config = dict(
    dataset='regions of photos with short descriptions (Visual Genome)',
    train_examples=203450,
    horizontal_flip=True,
    text_encoder_mlp_ratio=2.67,
    text_encoder_parallel_block=False,
    mlp_ratio=2,
    num_experts=16,
    moe_every=2,
    experts_per_token=1,
    shared_expert=False,
    residual_init='none',
)
Rows from block 5 of the denoiser of a small text-conditioned image diffusion model, named by matrix and row number. Rows with one number within an expert belong to one neuron, the router's apart. Each number is 128 + 24 x the weight over its row's rms, rounded and kept within 0 to 255. All counts start at 0. After the name is the row's rms in percent of the matrix's.
After each expert's rows are labels from the 100 images, of 14976 (inputs lightly noised), where the router gives the expert most weight on average: "colour at peak" is the nearest of a few named colours to the mean colour under the peak. Only what is clearly more common there than usual is listed. The data: regions of photos with short descriptions (Visual Genome).
# router: router (model.blocks.5.mlp.router.weight, 16x160, trained with AdamW), inputs 0-79
# up: expert up (model.blocks.5.mlp.up, 16x160x160), inputs 0-79
# down: expert down (model.blocks.5.mlp.down, 16x160x160, transposed), outputs 0-79

# expert 13
router.13 111 [120  89 132  84  98 176 154 145 108 135 118 106 162 132 130 139 139 102 160  90  95  77 103 178 100 168 111 128  99 127 142 132 110 167 115 115 124  83 114 138 141 147 129 118 119  97 140  98 129 110 126 157 116 134 104 109 140 125 121 132 145 132  97 141 112 116 137 151 119 160 150 125 130  90 184 148 124 117 153 156]
up.0 114 [116 137 146 136 139 171 129 127 109 111  98  99  93 108 129 136  69 123 152 134 137 132 146 113 118  55  60 110 178 119 139 138 142 109  74 134 150 144 147 128 153 124  98  89 122 124 104 149 133  95 126 115 143 138 140 110 103 159 126  73 137 104 134 115 128  97 118 136 181 148  97 151 114 139  87  80 138 145 147 122]
down.0 110 [111 129 139 122 133 104 156 108 121 112 135  82  99 121 144 145 110 135 151 123 124 143  77 138 122 181  59 100  83 113 138 122  85 120 161 121 139 136 148 137  94 103 106 124 104 117 133 122 106  93 109 136 105 126 138 112 146 156 134  61 107 125 126 108 139 130 102 125 161 152  90 111 127 134 123  95 112 145 124 104]
up.1 095 [115 173 122 111 107 144  61 141 159 130 109 118 115 157 107 129  78 156  93 152 152 119  97  99 111 144 123 135 138 120 147 139 108 121 159 130 119 150 118  83 149 115  59 163 140 166 140 158 144 128 123 101  82 172 124 140 132 127 151 173 119 126 104 176 107  97 138 148 103 116 125 147 116 106 135 171 153 138 109 132]
down.1 096 [116 119 155 127 144  75  86 113 166 124  98 116 149 124 166 115 100  79 122 151 113 140 186 125 110  76 132 159 132 131 153 134 146 147  83 160 122 120 160 112 111 123  65 178 142 104 120 139 112 113 122 122 178 167 109 148 130 122  95 154 136 111 124  90 103 108 146 182  96 137 143 140 146 109 146 145 120 112 109 130]
up.2 105 [113 140 119 129 122 117  78 168  97 112 126 114 139 121 128 138  87 127 157 155 162 156 163 169 130 149 137 123  82 175 135 124 107 129 128 132 128 175 139 163 142 123 132 121 148  90 120 135 142 159 110 117 128 134 144 100 126 122 175 112 116 123 160 175 114 153 108 115 136 100  94  82 102 156 106 122 145 149 135 142]
down.2 098 [130 117 112 107 165 139  94  86 120 103 140 121 171 111 137 147  84 122 136 126  92 137 113 106 122 107 157 137 176 159 143 108 115 109 127 114 110 100 146 158 169 130 131 134 111 168 129 129  93 173 121 130 137 108 146 154 132 116  91 106 137 124 140 103 143 185 103 129 129  81  99 137 105 134 139 168 115 118  99 165]
up.3 099 [175  61  86 157 116 104 132 105 139 143  96 114 143 100 119 138 109 145 154 125 108 142 175 140 105  92 140 156 131 129 109  97 177 124 144 124 124 172 127 103 136 135 170 126 147  99 206 152 158  90 112  96 179 112 173 131 101 107  98 115 130 130 142 100 109 149 138 101 130 114 111 138  83 130 105 125 127 139 101 105]
down.3 111 [150 171 121 121 157 105 128 144 129 133  91 110 126 146 119 155 106 120 157 139 161 112  86 119 100 156 158 100 111 123 100 123 107 138 106 112 125 106 124 118 127 116 188 153 161 134  67 191 123 108 102 111 104 112 161 122 130 105 170 105  69 134 147 188 134 155 149 115 101 113 122 101  79 126  91 131 127 128 132 105]
colour at peak: red

# expert 2
router.2 092 [166 112 133 122 118 144 164  91 126 117 117  96 115 159 128 146 129 128 146 145  86 128 110 133 105 121 143 111  86 135 183 146 152 166  81 107  98 107 122 175 137 120 124 144 134 150 142  99 123 132 166 128  96 148  94  86 129 166 101 169 186 128 132 144 152 169 111 117 103 122 130 173 150 144 143 129  89 123 136 141]
up.0 025 [141 144 164 114 131 107 119 122 131 120 143 151 122  98 143 137 124 158 138 133 152 144 121 155 142 154 110 129 143  88  98 122 111 108 105 158 146 174 165 137 117  88 148 110 136 107 118 196 101 141 108 135 155 166 159 140  92 101 120  95 122  96 124 122 107 130 122 126 109 155 129 115 147 146 117 131 168 130 121  84]
down.0 026 [113 130 115 134 120 121 120 111 100 141  79 145 111  86 139  92 146 136 132 130 166 131 129 132 132 133 138  92 135 106  94 109 119 113  90 105 105 148 115 126  64  93 117 130 130  99 106 126  86 115 134 134 153 103 124 169 149 136 126 201 118 111 138 124 145 156 114 107 126 134 138 110 123 137  74 154 119 127  99  99]
up.1 119 [112 166 120 160 120 127 112 151 111  85  98 143 107 123 105  91 134 130 137 125 124 109 136 136 151 120 117 118 186 116 102 138  87 155 161 161 127 143 172 152 159 144 106 133 140 140 118 136 156 112 178 111 140 187 156  74 120 157 111 122 133 134 126 131 119 132 121 133 162 130 101  95 127 121 106 155 153 129 145 128]
down.1 129 [ 87 121 147 126 131  87 156 147 104 127 114 113 151 150 181  98 135 119  85 120 116 140 126 145 128  83 105 128  82 131 111  83 161 105 108 157 141 102 134 168 117 110 106 140 160  86 103 147 120 131 128 129 153 160  84 148  99 116 167 106 117 143 135 128 117 142 143  92 150 145 119 128 168 135 141 123 100 126 149 130]
up.2 071 [118 120 127 126 148 159  85 129 128  96 130 141 109  96  99 155  89 159 151 160 133 144 128 132 148 146 110  91 121 103 129 146 125 104 129 185 172 162 128 106 136 106 126  94 114  97 127 150 155  65  95 104 130  93 129 111 109 129 143  88 133 132 152 105 101 121 122 167 160 127 162 149 131 142 135 137 159 125 101  85]
down.2 076 [ 70 117 114 112 131 110 149 142 148 110 131  85 154  90 172 108 165  99 137 148 156 145 128 145 149 134  98  99 122 120 119 109 156 140 156 125 151 143 122 125 110 135 152 103  88 132 121 169 158 149 168 152 172 118 117 151 132 148 122  93  64 145 137 145 121 160 145 124 201 142 117 110 152 125 121 140  95 142  73 106]
up.3 135 [122 103 103 110 103 185  82 125 121 111 117 100  98 100 140 140 164 165 159 142 161 111 125 176 129 129 146 133 119 144 122 103 101 140 128 119 184 121 134  97 122 101 166  82 125 140 139 137 131 121 111 139 172  72 110 125 157 148  90 129 107 112 118  86 140 117 155 121 149  99 159 123 126 107 142 122 137 194 110 107]
down.3 146 [140 141 124 124 127  83  79 125 148 105 127 105 115 138 104 130 162 147 159 122 116 122 137 135 117  83 129 105 153 146 137 135 128 130 130 105 159 141 129  93 108  94 150  96 113 108 144 144 126 126 127 131  92  97 124 100  87 133 156 138 156 128 118 172 155 139 145 128 161  81 146 136 146 114 111 142 115 166 157 120]
colour at peak: black

# expert 14
router.14 114 [147 129 132 162 162 133 151 146 130 123 161 135 125 174 148 126 116 151 133 122 154 135 122 128  96 113 163 127 131 170 131 117 158 155 133 106 109 135 113 115 166 129 152 125  93 132 148 106 144 129 167  88 116 135 141 145  71 108 130 124 188 120 121 131 205 122 119 136 102 141 143  60 162 145 158 133 112 122 128 139]
up.0 112 [ 74 117 112 109  60 133 115 112 104  95 106 120 119 137 140 170 103 161 126 103 136  95 144 137 111 117 172 116 133 107 152 147 108 133 158 143 171 118 103 116 143 149  92 140 118 105 123 149 142  85 135 113 147 152 151 119 148 130 126 156 146 130 111 157 130 112 147 165 130 153 116 140  91  95 158 174 134 111 141 160]
down.0 112 [103 136 137 111 111 151 108 114 171 152 111 137 131 110 176 132 135  99 116 103 120 160 151 164 102 142 152 159 124 153 110 122  99 100  90 150 124 136 148 126  85 147 120 154 174 137 138 151 116 131 123 114 122 135 168  91 131 163 105 149 131 129 149 126 145 143 149 153 161 166 115 131 121  83 133 140 144  68 119 145]
up.1 068 [107 140 133 134 119  80  95  60  97 133 128 122 112  83 165 135 136 154 127 160 150  92 135  90 139 134  74 140 111 126 157 124 114 132 120 167 124 139 140 120  93 149 115 121 153 139 109 119 176 109 104 141 155 121 132 131 149 113 141 155 105 112 139 119 108 142 154 135 103 146 117 150 130 168 124 102 160 103 135 133]
down.1 063 [ 57 120 143 175 116  88 114 155 156  96 105 119  82 116 113 145 117 122 146 119 109 141 126 139 150 135 116 120 112 132 120  85 126 128 127  82 140 115 139 155  97 129 160 110 129 118 103 151 149 174 187 147 145 118 110 143 134 151 125 119 164 122 142 153 145 162 127 143 135 130 131 144 145 169 103 136  92 118 137 148]
up.2 104 [118 119 138 145 130 151 142 163 126 151 117 111 156  87 180 146 102 128 134 148 179 162 154 125 146 126 135 127 125 125 133 133 138 118 144  95 124 120 108 142  72 110  98 133  75 112 111 138 150  97 103 167  86 137 118 167 121 130 109 150 128 119 145 126 132  59 169 125 144 143 119 124 116 153 112 111 164 133 144 133]
down.2 101 [142 108 172 128 110 147 121 121 136 122 148 133 119 126 124 132  90 161  95 115  82 122  90 153 109 176 115 153 150  87 111 121 111 164  80 113 151  87 109 138 148  97 154 135 114 150 128 147 113 138 105 159 155 131 116  94 132 143 120 129  99 193 110 119 146  99 131  88  95 108 119 120 133 154  89 132 142 144 128 118]
up.3 103 [148 104 128 123 209 137 123 120 113 123  91 141 135  90 142 124 125 167 130 159 108 160 133 164 148 133 134 116 134 133 124 128 112 127 148 139 145 136  54 154 112 106  96 109 127 131 112 169 101 115 158 128 163 144 115 160 164 158 145 128 135 103 137 153   6 118 125 130 182 111 143 134 121 135 125 116 179 119 134 152]
down.3 124 [124 117 116 108 102 120 118 150 137  94  99 168 160 144 145 109 147 115 111 113  91 184 145  71 141 124 153 107 114 112 123 116 104 161  96 132 142 104  43 147 132 112 122 130 133 122 149 160  74 151  96 101 104 140 133 140 152 127 131 125 157 167 132 144  23 155 120 134 156 112 140 100 124 149 138 143 185 138 116 140]
colour at peak: pink

# expert 8
router.8 103 [144 128 126 179 130 117 123 124 126 146 137 112 134 141 145 129 167 100 173 133  92 126  94 101  72 156 139 141 123 116 129 169 154 138  79 122 112 117 109 125 130 141 132 134 159 130 185 106 121 144 156 139 122 128 140 102 140 143  75 148 121 134 127 157 153 188 105 132 113 161 155 146 143 111 180 112 118 144 129 103]
up.0 082 [108 123 110 136 115 112 120 116 120 125 104 126 134  57 105 112 131 165 127 169 166  94 138 130 135 123 144 130 121 168 119  96 119 145 138 122 112 145 160 108 122  81  46 100 155  94 132 153 124 131 139  86 161 183  79 150 140 134 144 124 133 136 128 111 112 153 143 114 158 129 129 148 113 136 122 112 177 180 140 112]
down.0 077 [134 104 126 117 104 105 145 105 123 134 125  95 105 105 107 151 133 113 142 157 112 128 133  93 126 132 141 122 116 118 120 130 124 115 125 147 132 151 156 132 120 121 151 125  91  80 146 148 188 165 122 156 172 135 106 140 159 137 102 142  74 160 135 169  66 141 122 138 132 133 131  85 105 142  91 133 169 154 124 103]
up.1 088 [116 139  98 140 109 158 114 112 132  82 122 130 111 116 109 144  97 129 120 132 132  58 141 140 125 131 112 144 157 150 114 126 112 135 113 168 146 119 193 137 118  79 107 122 146 136 133 149 101 125 112  85 124  92 156 120  82 107 129 143 117  72 154 101  91 135 132 104 100 125 122 135 109 165  95 114 166 132 123 152]
down.1 076 [112 128  79 137 225 132 133  78 129 144 134  99 143 110 108 128  99  83 106 121 136  77 110 122 114 138 128 144 126 122 134 130 124 160 118 150 143 128 148 153 108 128 151 140 138 122 137 141 102 136  99 131 139 134 123 132 116  95  97 112 141 131 149 117 158 131 146 135 110 122 117 106 134 136 121 110 227 143 119 127]
up.2 137 [100 126 149  95 158 129 150 139 121 105 145 129 118 129  90 125 139 151 113 153 118 171 135  95  81 115 145 121 142 138 128 145 125 134  92 117 138 113 136 147 104 120 102 122 155 173 125 132 140 139 125 166 136 148 169 159  93  88 136 128 123  96 147  94 164 149  94  68 165 128 152 125 129 130 178 142 143 167 106 144]
down.2 126 [105 128 140 139 123 148 110  93 149 143 114 126 153 110 128 123 145 113 116 140 122 141 145 167  54 139 122 115 125 170 128 133 109 125 168 118 138 149 113 122 126 129 109 118 161  98  94 141 134 128 134 128 104 157 160 153 162 109 140 108 139 126 119 147 103 156  97  61 152 120 154 144 157 131 140 128 177 132 130 165]
up.3 102 [ 72 155 119 103 109 127 120 151  84 143 191 139 151 123 103 106 139 186 157 151 130 136  85  71  83 122 135 155 121  65 126 139 115 129 155 105 154 147 143 143  82 101  94 100 122 104 102 149 157 121 136 145 122 166 119 137 161 103 111 112 155 115 130 125 116 142 125 130 132 139 157 119  96  97 141 131 175 110 129 123]
down.3 100 [130 138 147 144 157 140 128 142 135 112 149 118  97 145 110 126 144  63 110 136 140 115 127 187 101 119 158 125  63 130 113  68  87 137 111  93 138 133 148 139 117  98 132 139 115 117 153 114 143 150 128 107 132 104  90 117 151 114 115 119 103 146 141 148 179 131 120 133 135 108 151 130 118 121 165 165 201 121 127 130]
colour at peak: black

# expert 9
router.9 113 [175 119 151 129 163 110 144 154 106 179 166 109 144 135 156  86 116 117 144 104  97 143 131 133 137 159 136 171 114 127 103 138 125  83 124 119 120 130 147 156 109 154 159 147 122 139 130  99 141 158 155 218 104 121  88  76 143 134 143 140  77 118 155 137 129 162 141 136 120  95 154 173  98  81 145 109 121 153 138 135]
up.0 090 [111 150 126  79 158 167 103 163 164 123  98 158  97 132 115 127 131 146 160 128 102  75 101 130 129 152  73 163 156  97 135 169  96 123  98 120  84 146 155 126 142 147 126 124 177 130 126 130 124 127 107 144  96 132 107 133 128 123 116 153 127 130 134 161 130 112 103 119 127 110 115 154  94 183 119 102 141 178 114 129]
down.0 092 [153 113  99 152 124 122 123 126 110 110 134 139 110 123 116 113 125 116 146 122 125 140 119 122 161 128  89  92  94 136 130  98 141  97 152 144 102  85 121 144 136 134 156  92 143 132 124 145 145 122 122 157 154 140  84 138 102 102 141 122 133 131 129  99 100 147  83  89 113 110 145  76  74 107 131 140 134 177 176 167]
up.1 119 [151 122  96 112 150 130 147 125 136 148  91 136 112 142 123 152 119 128 104 146 141 143 214 147 197 142 124  95 118 152 140 114 122 114 103 133 125 102 125 171 157 126 134 103 106 155 123 147 145 121 113 155 141  96  94 146 116 144 163 180 118 109 147 166 129  78 133 137 107 123 116 143 114 138 105 168 160 162 100 122]
down.1 102 [147 122 151 130 119 153 168 171 150  92 136 136 111  97 138 148 108 154  93 142 121 114  75 118 172 133 135 146 114 128 121 104 116 212  96 130 152 137 139 185 132 105 135 145 118 130 142 138 143 166 105 196  84 112 100 129 125 140  87 158 148 166 132 113 128 109 154 129 146  90 111  88 119 130  97 163 160 183 125 100]
up.2 094 [ 92 112 146 135 151 140 116 118 157 127 104 110  96  90 119 124 136 133  95 127 161 120 106 122 137  97 141  86 121 136 155 126 166 130 123 141 176 149 120  71 130 117  87 147 102 177 151 136 162 156 103 104 164  94 116 134 118 134 147 129 123 133 119 132 167 111 192 157 108 173 120 147 119 115 120 117 143 122 128 132]
down.2 103 [ 73 115 100 144 153  81 133 103 127 145 110 121 113  70 140 121 138 173 121 103 130 190 165 144 156 137 154 189 121 176 152  93 111 101 145 137 147 101 107 115 101 125 131 108 117 153 147 128 149 145 123 151 158 118 146 120 162 157 114 152 106 115 117  97 141 126 166 187  92 133 127 158  82  89 146 134 120 142 146 126]
up.3 073 [126 126 116 135 174 142 124 108 105 161 122 139 158  63 129 122 120 109 130 113 113 168 143 174 125 130 144 136 139 116 137 136 152 123 136 106 124 112 148 116 103 148 132 142 118 132 108 111 118 142  95 230 113 120 103 105 110 120 123 127  80 135 166 103 183 112 126 149 156 121 128 131 108 136 150 125 138 140 125 134]
down.3 087 [133 139 148 101  89 130 139 103  81 108 126 129 115 181 100 104  99 138 128 106 105 115 105 140 119 111 119 127 110 122  80 132 141 151 170 113 119 138  77 110 148 129 147 109  98 112 122 145 133 133 126 189 145 134 114 166 151 124 126 137 163 163 137 163 104 112 149  85 112 126 157 102 113 108 147  87 150 184 115 140]
colour at peak: grey

# expert 0
router.0 110 [ 98 132 129 193  95 114 147 125 180 141 123 149 114 156 123 126 121  92 101 141 139 150 110 156 106 140 144 128 135 137 140 155 110 125 165  95 146 152 142 142 143 129 149 135 149 145 129 105 130 153 158 173 130 136 130 135 105 101 135 138 145 152 157 134 208 141 102 134 132 114 159 138 147 186 128 154 116 126 160  78]
up.0 107 [141 150 119 128 116  61 125 132 190 126 119 147 120 126 108 119 129 143 149 135 132 129 156 104 145 107 125 124 154 101 125 173 104 168 168 116 180 168  77 113 132  93  88  85 148 151 148 142 142 118 125 108 131 132 103 129 139 101 135 124 153 152 151 151 133 129 121 126 124 112 166 109 159 171  88 133 139 115 154  87]
down.0 099 [137 119 108 114 102 167 166 128 199 123 141 119 152 138 107 125 102 130 121 121 130 166 123 146 131 131 128 176 152 111  98 172  95 104 133 155 131 128 123 107 127 141 182  75 127 106 135 144  79 110 169 132 126 127 141 175 140 123 109 120 150 167 118 104 101  78  87 157 139 102 133 134 128 118 107 134 115 126 105 102]
up.1 089 [141 110 160 129 155 138 128  96 105 146 111 127 137  91 147 151 106 127 181 137 138 118 110 145 133 139  97 147 134 146 141  93 166 122 114 142 150 144 107 144  95 121  76 153 103 146 147 155  78 113  97 125 184 115  63 107 117  77 112 158 104  97 135 133 149 116 167 115 130 148 129 102 120 139 131 113 210 143  94 135]
down.1 104 [126 117  79  97 109 133 129 114 121 129 100 135 134 174 106 135 115  63 154 128 112 131 174  66 124 157 160 141 131 139 132 157  85 153 112 152 115 101 103 145 114 140 135 118 120 122 119 167 103 132 164 133  93 125 116 119 131 142 131 141 137 158 152 131  80 137 124 135 153 122 123  92 144 137  98 145 229 120 126 124]
up.2 089 [143 133 147 175 113 135 120 130  86  88 128 168 101 129 101  81 121 144 115 138 127 117 180 137 166 142 130  69 157 127 107 125 118 158 128 133 100 120 182 126 165 143 127  71  96  72 117 148 125 151 163 114 137 154 135 108 103 136  80 131 101 126 124 144 100 133 122 125 160 162 125 127 134 144 107 148 147 108 152  99]
down.2 097 [104 154 118 120 140 131 132 121  81 124 116 116  88 123 128  96 149 151 105 169 116 157 115 169 144 119 120 132 126 125 144 128 173 100 130 135 166 140 103 157  82 142 119 133 147 131  91 142  91 151 132 123 156 124 115 121 167 143 201 113 112 120  80 100 134 131 141 128 110 150 126 100 140 157 145 158 100 136 147 162]
up.3 132 [108 153 128  99 161 110 107 118 163 121 139 139 106 131 125 130 136 145 118 107 152 152 121 131 112 138 126 155 140 127 102 168 122 120 167 144 114 151 135 116 120 127 109  93 138 134 145 149 140 115 118 139 152 114 153 190 134 130 139 109 158 180 134 119 196 100 129  92 126 108 132 116 134 130 148 148 136 157 140  82]
down.3 162 [158 130 109 130 103 127 117 122 172 158 157 109  91 140  82 135 110 160 124 112 132 111 161 163 133  82 124 122 124 169 118 146 115 100 153 156  78 133 150 129 136 153 145 121 117 144 116 160  90  91 151 136 115  88 162 139 162 116 137 107 178 100 143 135 133  77 127 131 157 125 152 154 104  84 183 160 149 171 140  99]
colour at peak: white; pink

# expert 5
router.5 086 [153  74 152 101 110 142 152 148 122 134 137 163 166 158 125 130 119 114 171 122  78  98 109 124 118 136 148 114 104 135 159 138 156 140  94 102 105  98 105 158 112 147 160 123 123 119 124  96 123 137 196 148  98 127  96  80 122 151 122 116 149 135 105 156 118 148 113 157 119 135 172 152 116 113 164 144 101 124 142 166]
up.0 116 [139 107 139 127 153 106 148 141 147 128 139 176 151 133 121 134 112 151 162 111 146  98  93 131 172 138 157 137 139 150  88 163 134  87 130  91  99 125 159 123 123 143 178 129 111 125 141 136 159 141 144  98 127 153 120  98  73 134 110 119 133 132 125 142 172 112 124  94 123  98 143  97 108 113 120  92 169 162  91 129]
down.0 116 [183 136  96 119 119 158 144 117 134 165 127 168 112 158 113 140 105 140 131 152  80 155 112 112 126 124 144 111 102 150  66  91 126 156 121 103 120 114 138 128 130 141 121 132 102 160 107 141 114 123  93 101 141 179  89 125 143 133 169 129 140 112 117 101  79 133 146 100 117 103 123  92 127 151 141 114 105 179 142 158]
up.1 157 [115 133 174 161 106 136 126 137 113 139  97 153 140 100 130 124 117 157 135 101 130  58 121 162 145 121 140  93 163 125 112 127 178 120 119 129 104 119 127 133 117 130 141  80 129 130  92 133 137 137 188 111 172 103 157  99 131 119 115 146 126 106 118 101 152 135  90 144 155  95  96 118  83  68  73 137 155  92 136 106]
down.1 121 [120 117 164 103 105 115 129  97 117  96 117 146 141 125 115 123 123 116 127 117  94  30 153 100 149 118 120 130 111 135 113 145 111 134 121 156 123 150 123 143 138 138 169 114 148  99 162  62 116 137 161 124  83 118 130 146 118 131 129 122 129 159 108 159 174 141 117 132 140 124 121 115 103  51 103 145 175  98 116 126]
up.2 040 [134 123 116  83 114 163 135 152 124 156 118  96 113  90 153  82 121 133 123 157 146 133 145 122 128 134 143 119 155 125 100 139 106 121 127 164 164 170 134 130 145 118 132 107 100  96 121 172 136 106 125  97 137 117 151 151 110  66 158 110 139 122 152 117 152 118 121  82 108  91 116  93 127 134 134 131 174 151 110 138]
down.2 038 [110 122 139 151 134  96 119 105 126 142 140 141 111 121 151 140  80 135 116  72 158 111 130 123 131 129 138 134 109 107 155 140 105 152 168 117 126 112 112 118 102 134 152 118 116 126  99 108  98 133 141 132 134 111 148 159 131 118 116 116 128  98 109 126 130  95 143  96  88 123 141 132 159 111 127 107 104 101 109 110]
up.3 091 [ 95 105 112 108 119 134 133 141 131 141  87 153 143 129  73 125 110 148 102 173 127 123  90 129 149  98 116 145  91 126 158 146 115 117 116 146 161 118 134  96 110  88 127 144  92 150 124 139 150 107  90 116 171 138 103 127 135 106 119 107 146 100 111 127 134 136 132 107 110 124 136  94 156 105 176 140 150 164 119  90]
down.3 101 [138 103  89 136  81 134 178 105 146 139  84 144 147 157 131 157 129  90 134 149 144 135 117 135 151 148  99 136 160 166 138 128 127 129 131 129 113 148 165  95 116 143 162  74  94 135 108 163 156 103 139 132 147 105 131 160 125 150 134 125 133 122  91 148 147  97 134 165 170 178 170 132 144 174 160 113  77 150 123 132]
colour at peak: grey

# expert 15
router.15 081 [145  86 169 144 132 131 176 141 110 130 142 139 166 151 135  93 105  97 146 129  81 103 122 124 119 138 150 115 131 103 149 166 133 142  94 122 104  78 161 161 142 136 144 141 110  96 139  94 117 160 206 153 103 135 116  78 112 127 112 142 138 129 134 110 153 169 117 139 117 140 151 112 100 132 149 129 117  93 138 163]
up.0 127 [127 135 101 145 111  87 115 160 117 114  97 175 139 107 116 158 167 137 138 172 147 107 131 107 144 158 138 124 179 114 126 147 106 134 148 127 112 116 143 129 118  95 102 143 143 135  92 145 148 156 150 148  95 169 113 117  85  96  95 138 105 156  99 103 121 126 102 113 152 166 102  97 122 109 147 174 174 127 125  87]
down.0 117 [145 124 105  96 122 162 127  68  87 121 116 169 140 123 126 120 147 134 120 141 109 117 144 145 148 101 122 116  93 131 152 128 140  81 147 138  90 162 153 110 127 129 107 120 124  88 122 150 125 151 146 110 194 150 101 136 147 116 163 135 117 172  78 146 104 111 106 102 151 152  93 128 150 100 133 162 178 133 143 137]
up.1 083 [157  85 148 123 150  65 154 151 135 141 125 120  82 113 128 156 159 138 130 144 132 115 153 117 128 138 127 142 159 130  58 135 152 159 118 120 149 141 139 114 112 113 125 111 126 119  87 130 167 166 138 133 168  90 115 128 127 155 138 116 136 126 162  71 138 107 159  84 142  74 146 154  91 116 117 134 152 137  97 135]
down.1 096 [133 138 134 116 161 108 136 141 118 103 110 123 126 113  92  86 144 105 191 104 141 145 130 153 130 165 157 176 112 139 106 123 117 107 144 102 144 135 148 197 154  89 141  99 146 150 155 189 121 150 125 128 153  83 107 164 115 135 125 119 101 113 126 121 154 105 151  95 144 135 150 112 136 149 110 141 111  82 153 128]
up.2 116 [112 115 123 118 117 119 109 106  82  95 157 112 135 126  78 100 124 142 143  95 113 107 134 161 112 124  90 134 114 106 120 172 134 104 142 142 116 147 136 136 149  85 134 100 159 105 104 146 155 101 150 145 153 184 157  98 146 135 133 122 146 128 147 128 122 121 152 134 162 113 104 115 146 143 138 137 154 158 147 101]
down.2 119 [113 155 121 150  93 163 157 134 105 109 165 122 147 125 135 119 154 145  91 110 136 150 143 145  66  75  76 123 116 118 141  97 119 125 134 133 156  99 151 126 146 114 135 122 115  33  92 140 102 111 113 132 135 161 126 160  81 131 144  98 105 150 141 119 131 112 145 124  56 137 100 114 156 169 151 120 117 116 138 121]
up.3 074 [133 157 133 178  97 133 110 122  92 157 134 130 120 101 158 172 140 128 119 115 111 123  97 159 141 121 110 137 162 144 101 114  99 123 163 165  64 130 121 133 100  64  65 138 123 143 103 133 142 147 126 132 161 140 161 139 123 126 149 134 120 105 111 121 108 138 107 120 101 127 160 131 106 118 118 134 140 137  91 145]
down.3 081 [ 93 121  90 155 119 139 104 126 100 158 121 103 131 114 131 123 182 123  99 133 185 144 144  98 161  88 113  97 109 168 122 163 137 103 125 112 110 134 156 119 115 137 111 141 127 141 111 142 149 117 116 160 135 119 123 138 132 121 134 168 134  82 115 120 188 121 162 182 140 128 162 182 161 177 135 165  53 111 117 117]
colour at peak: orange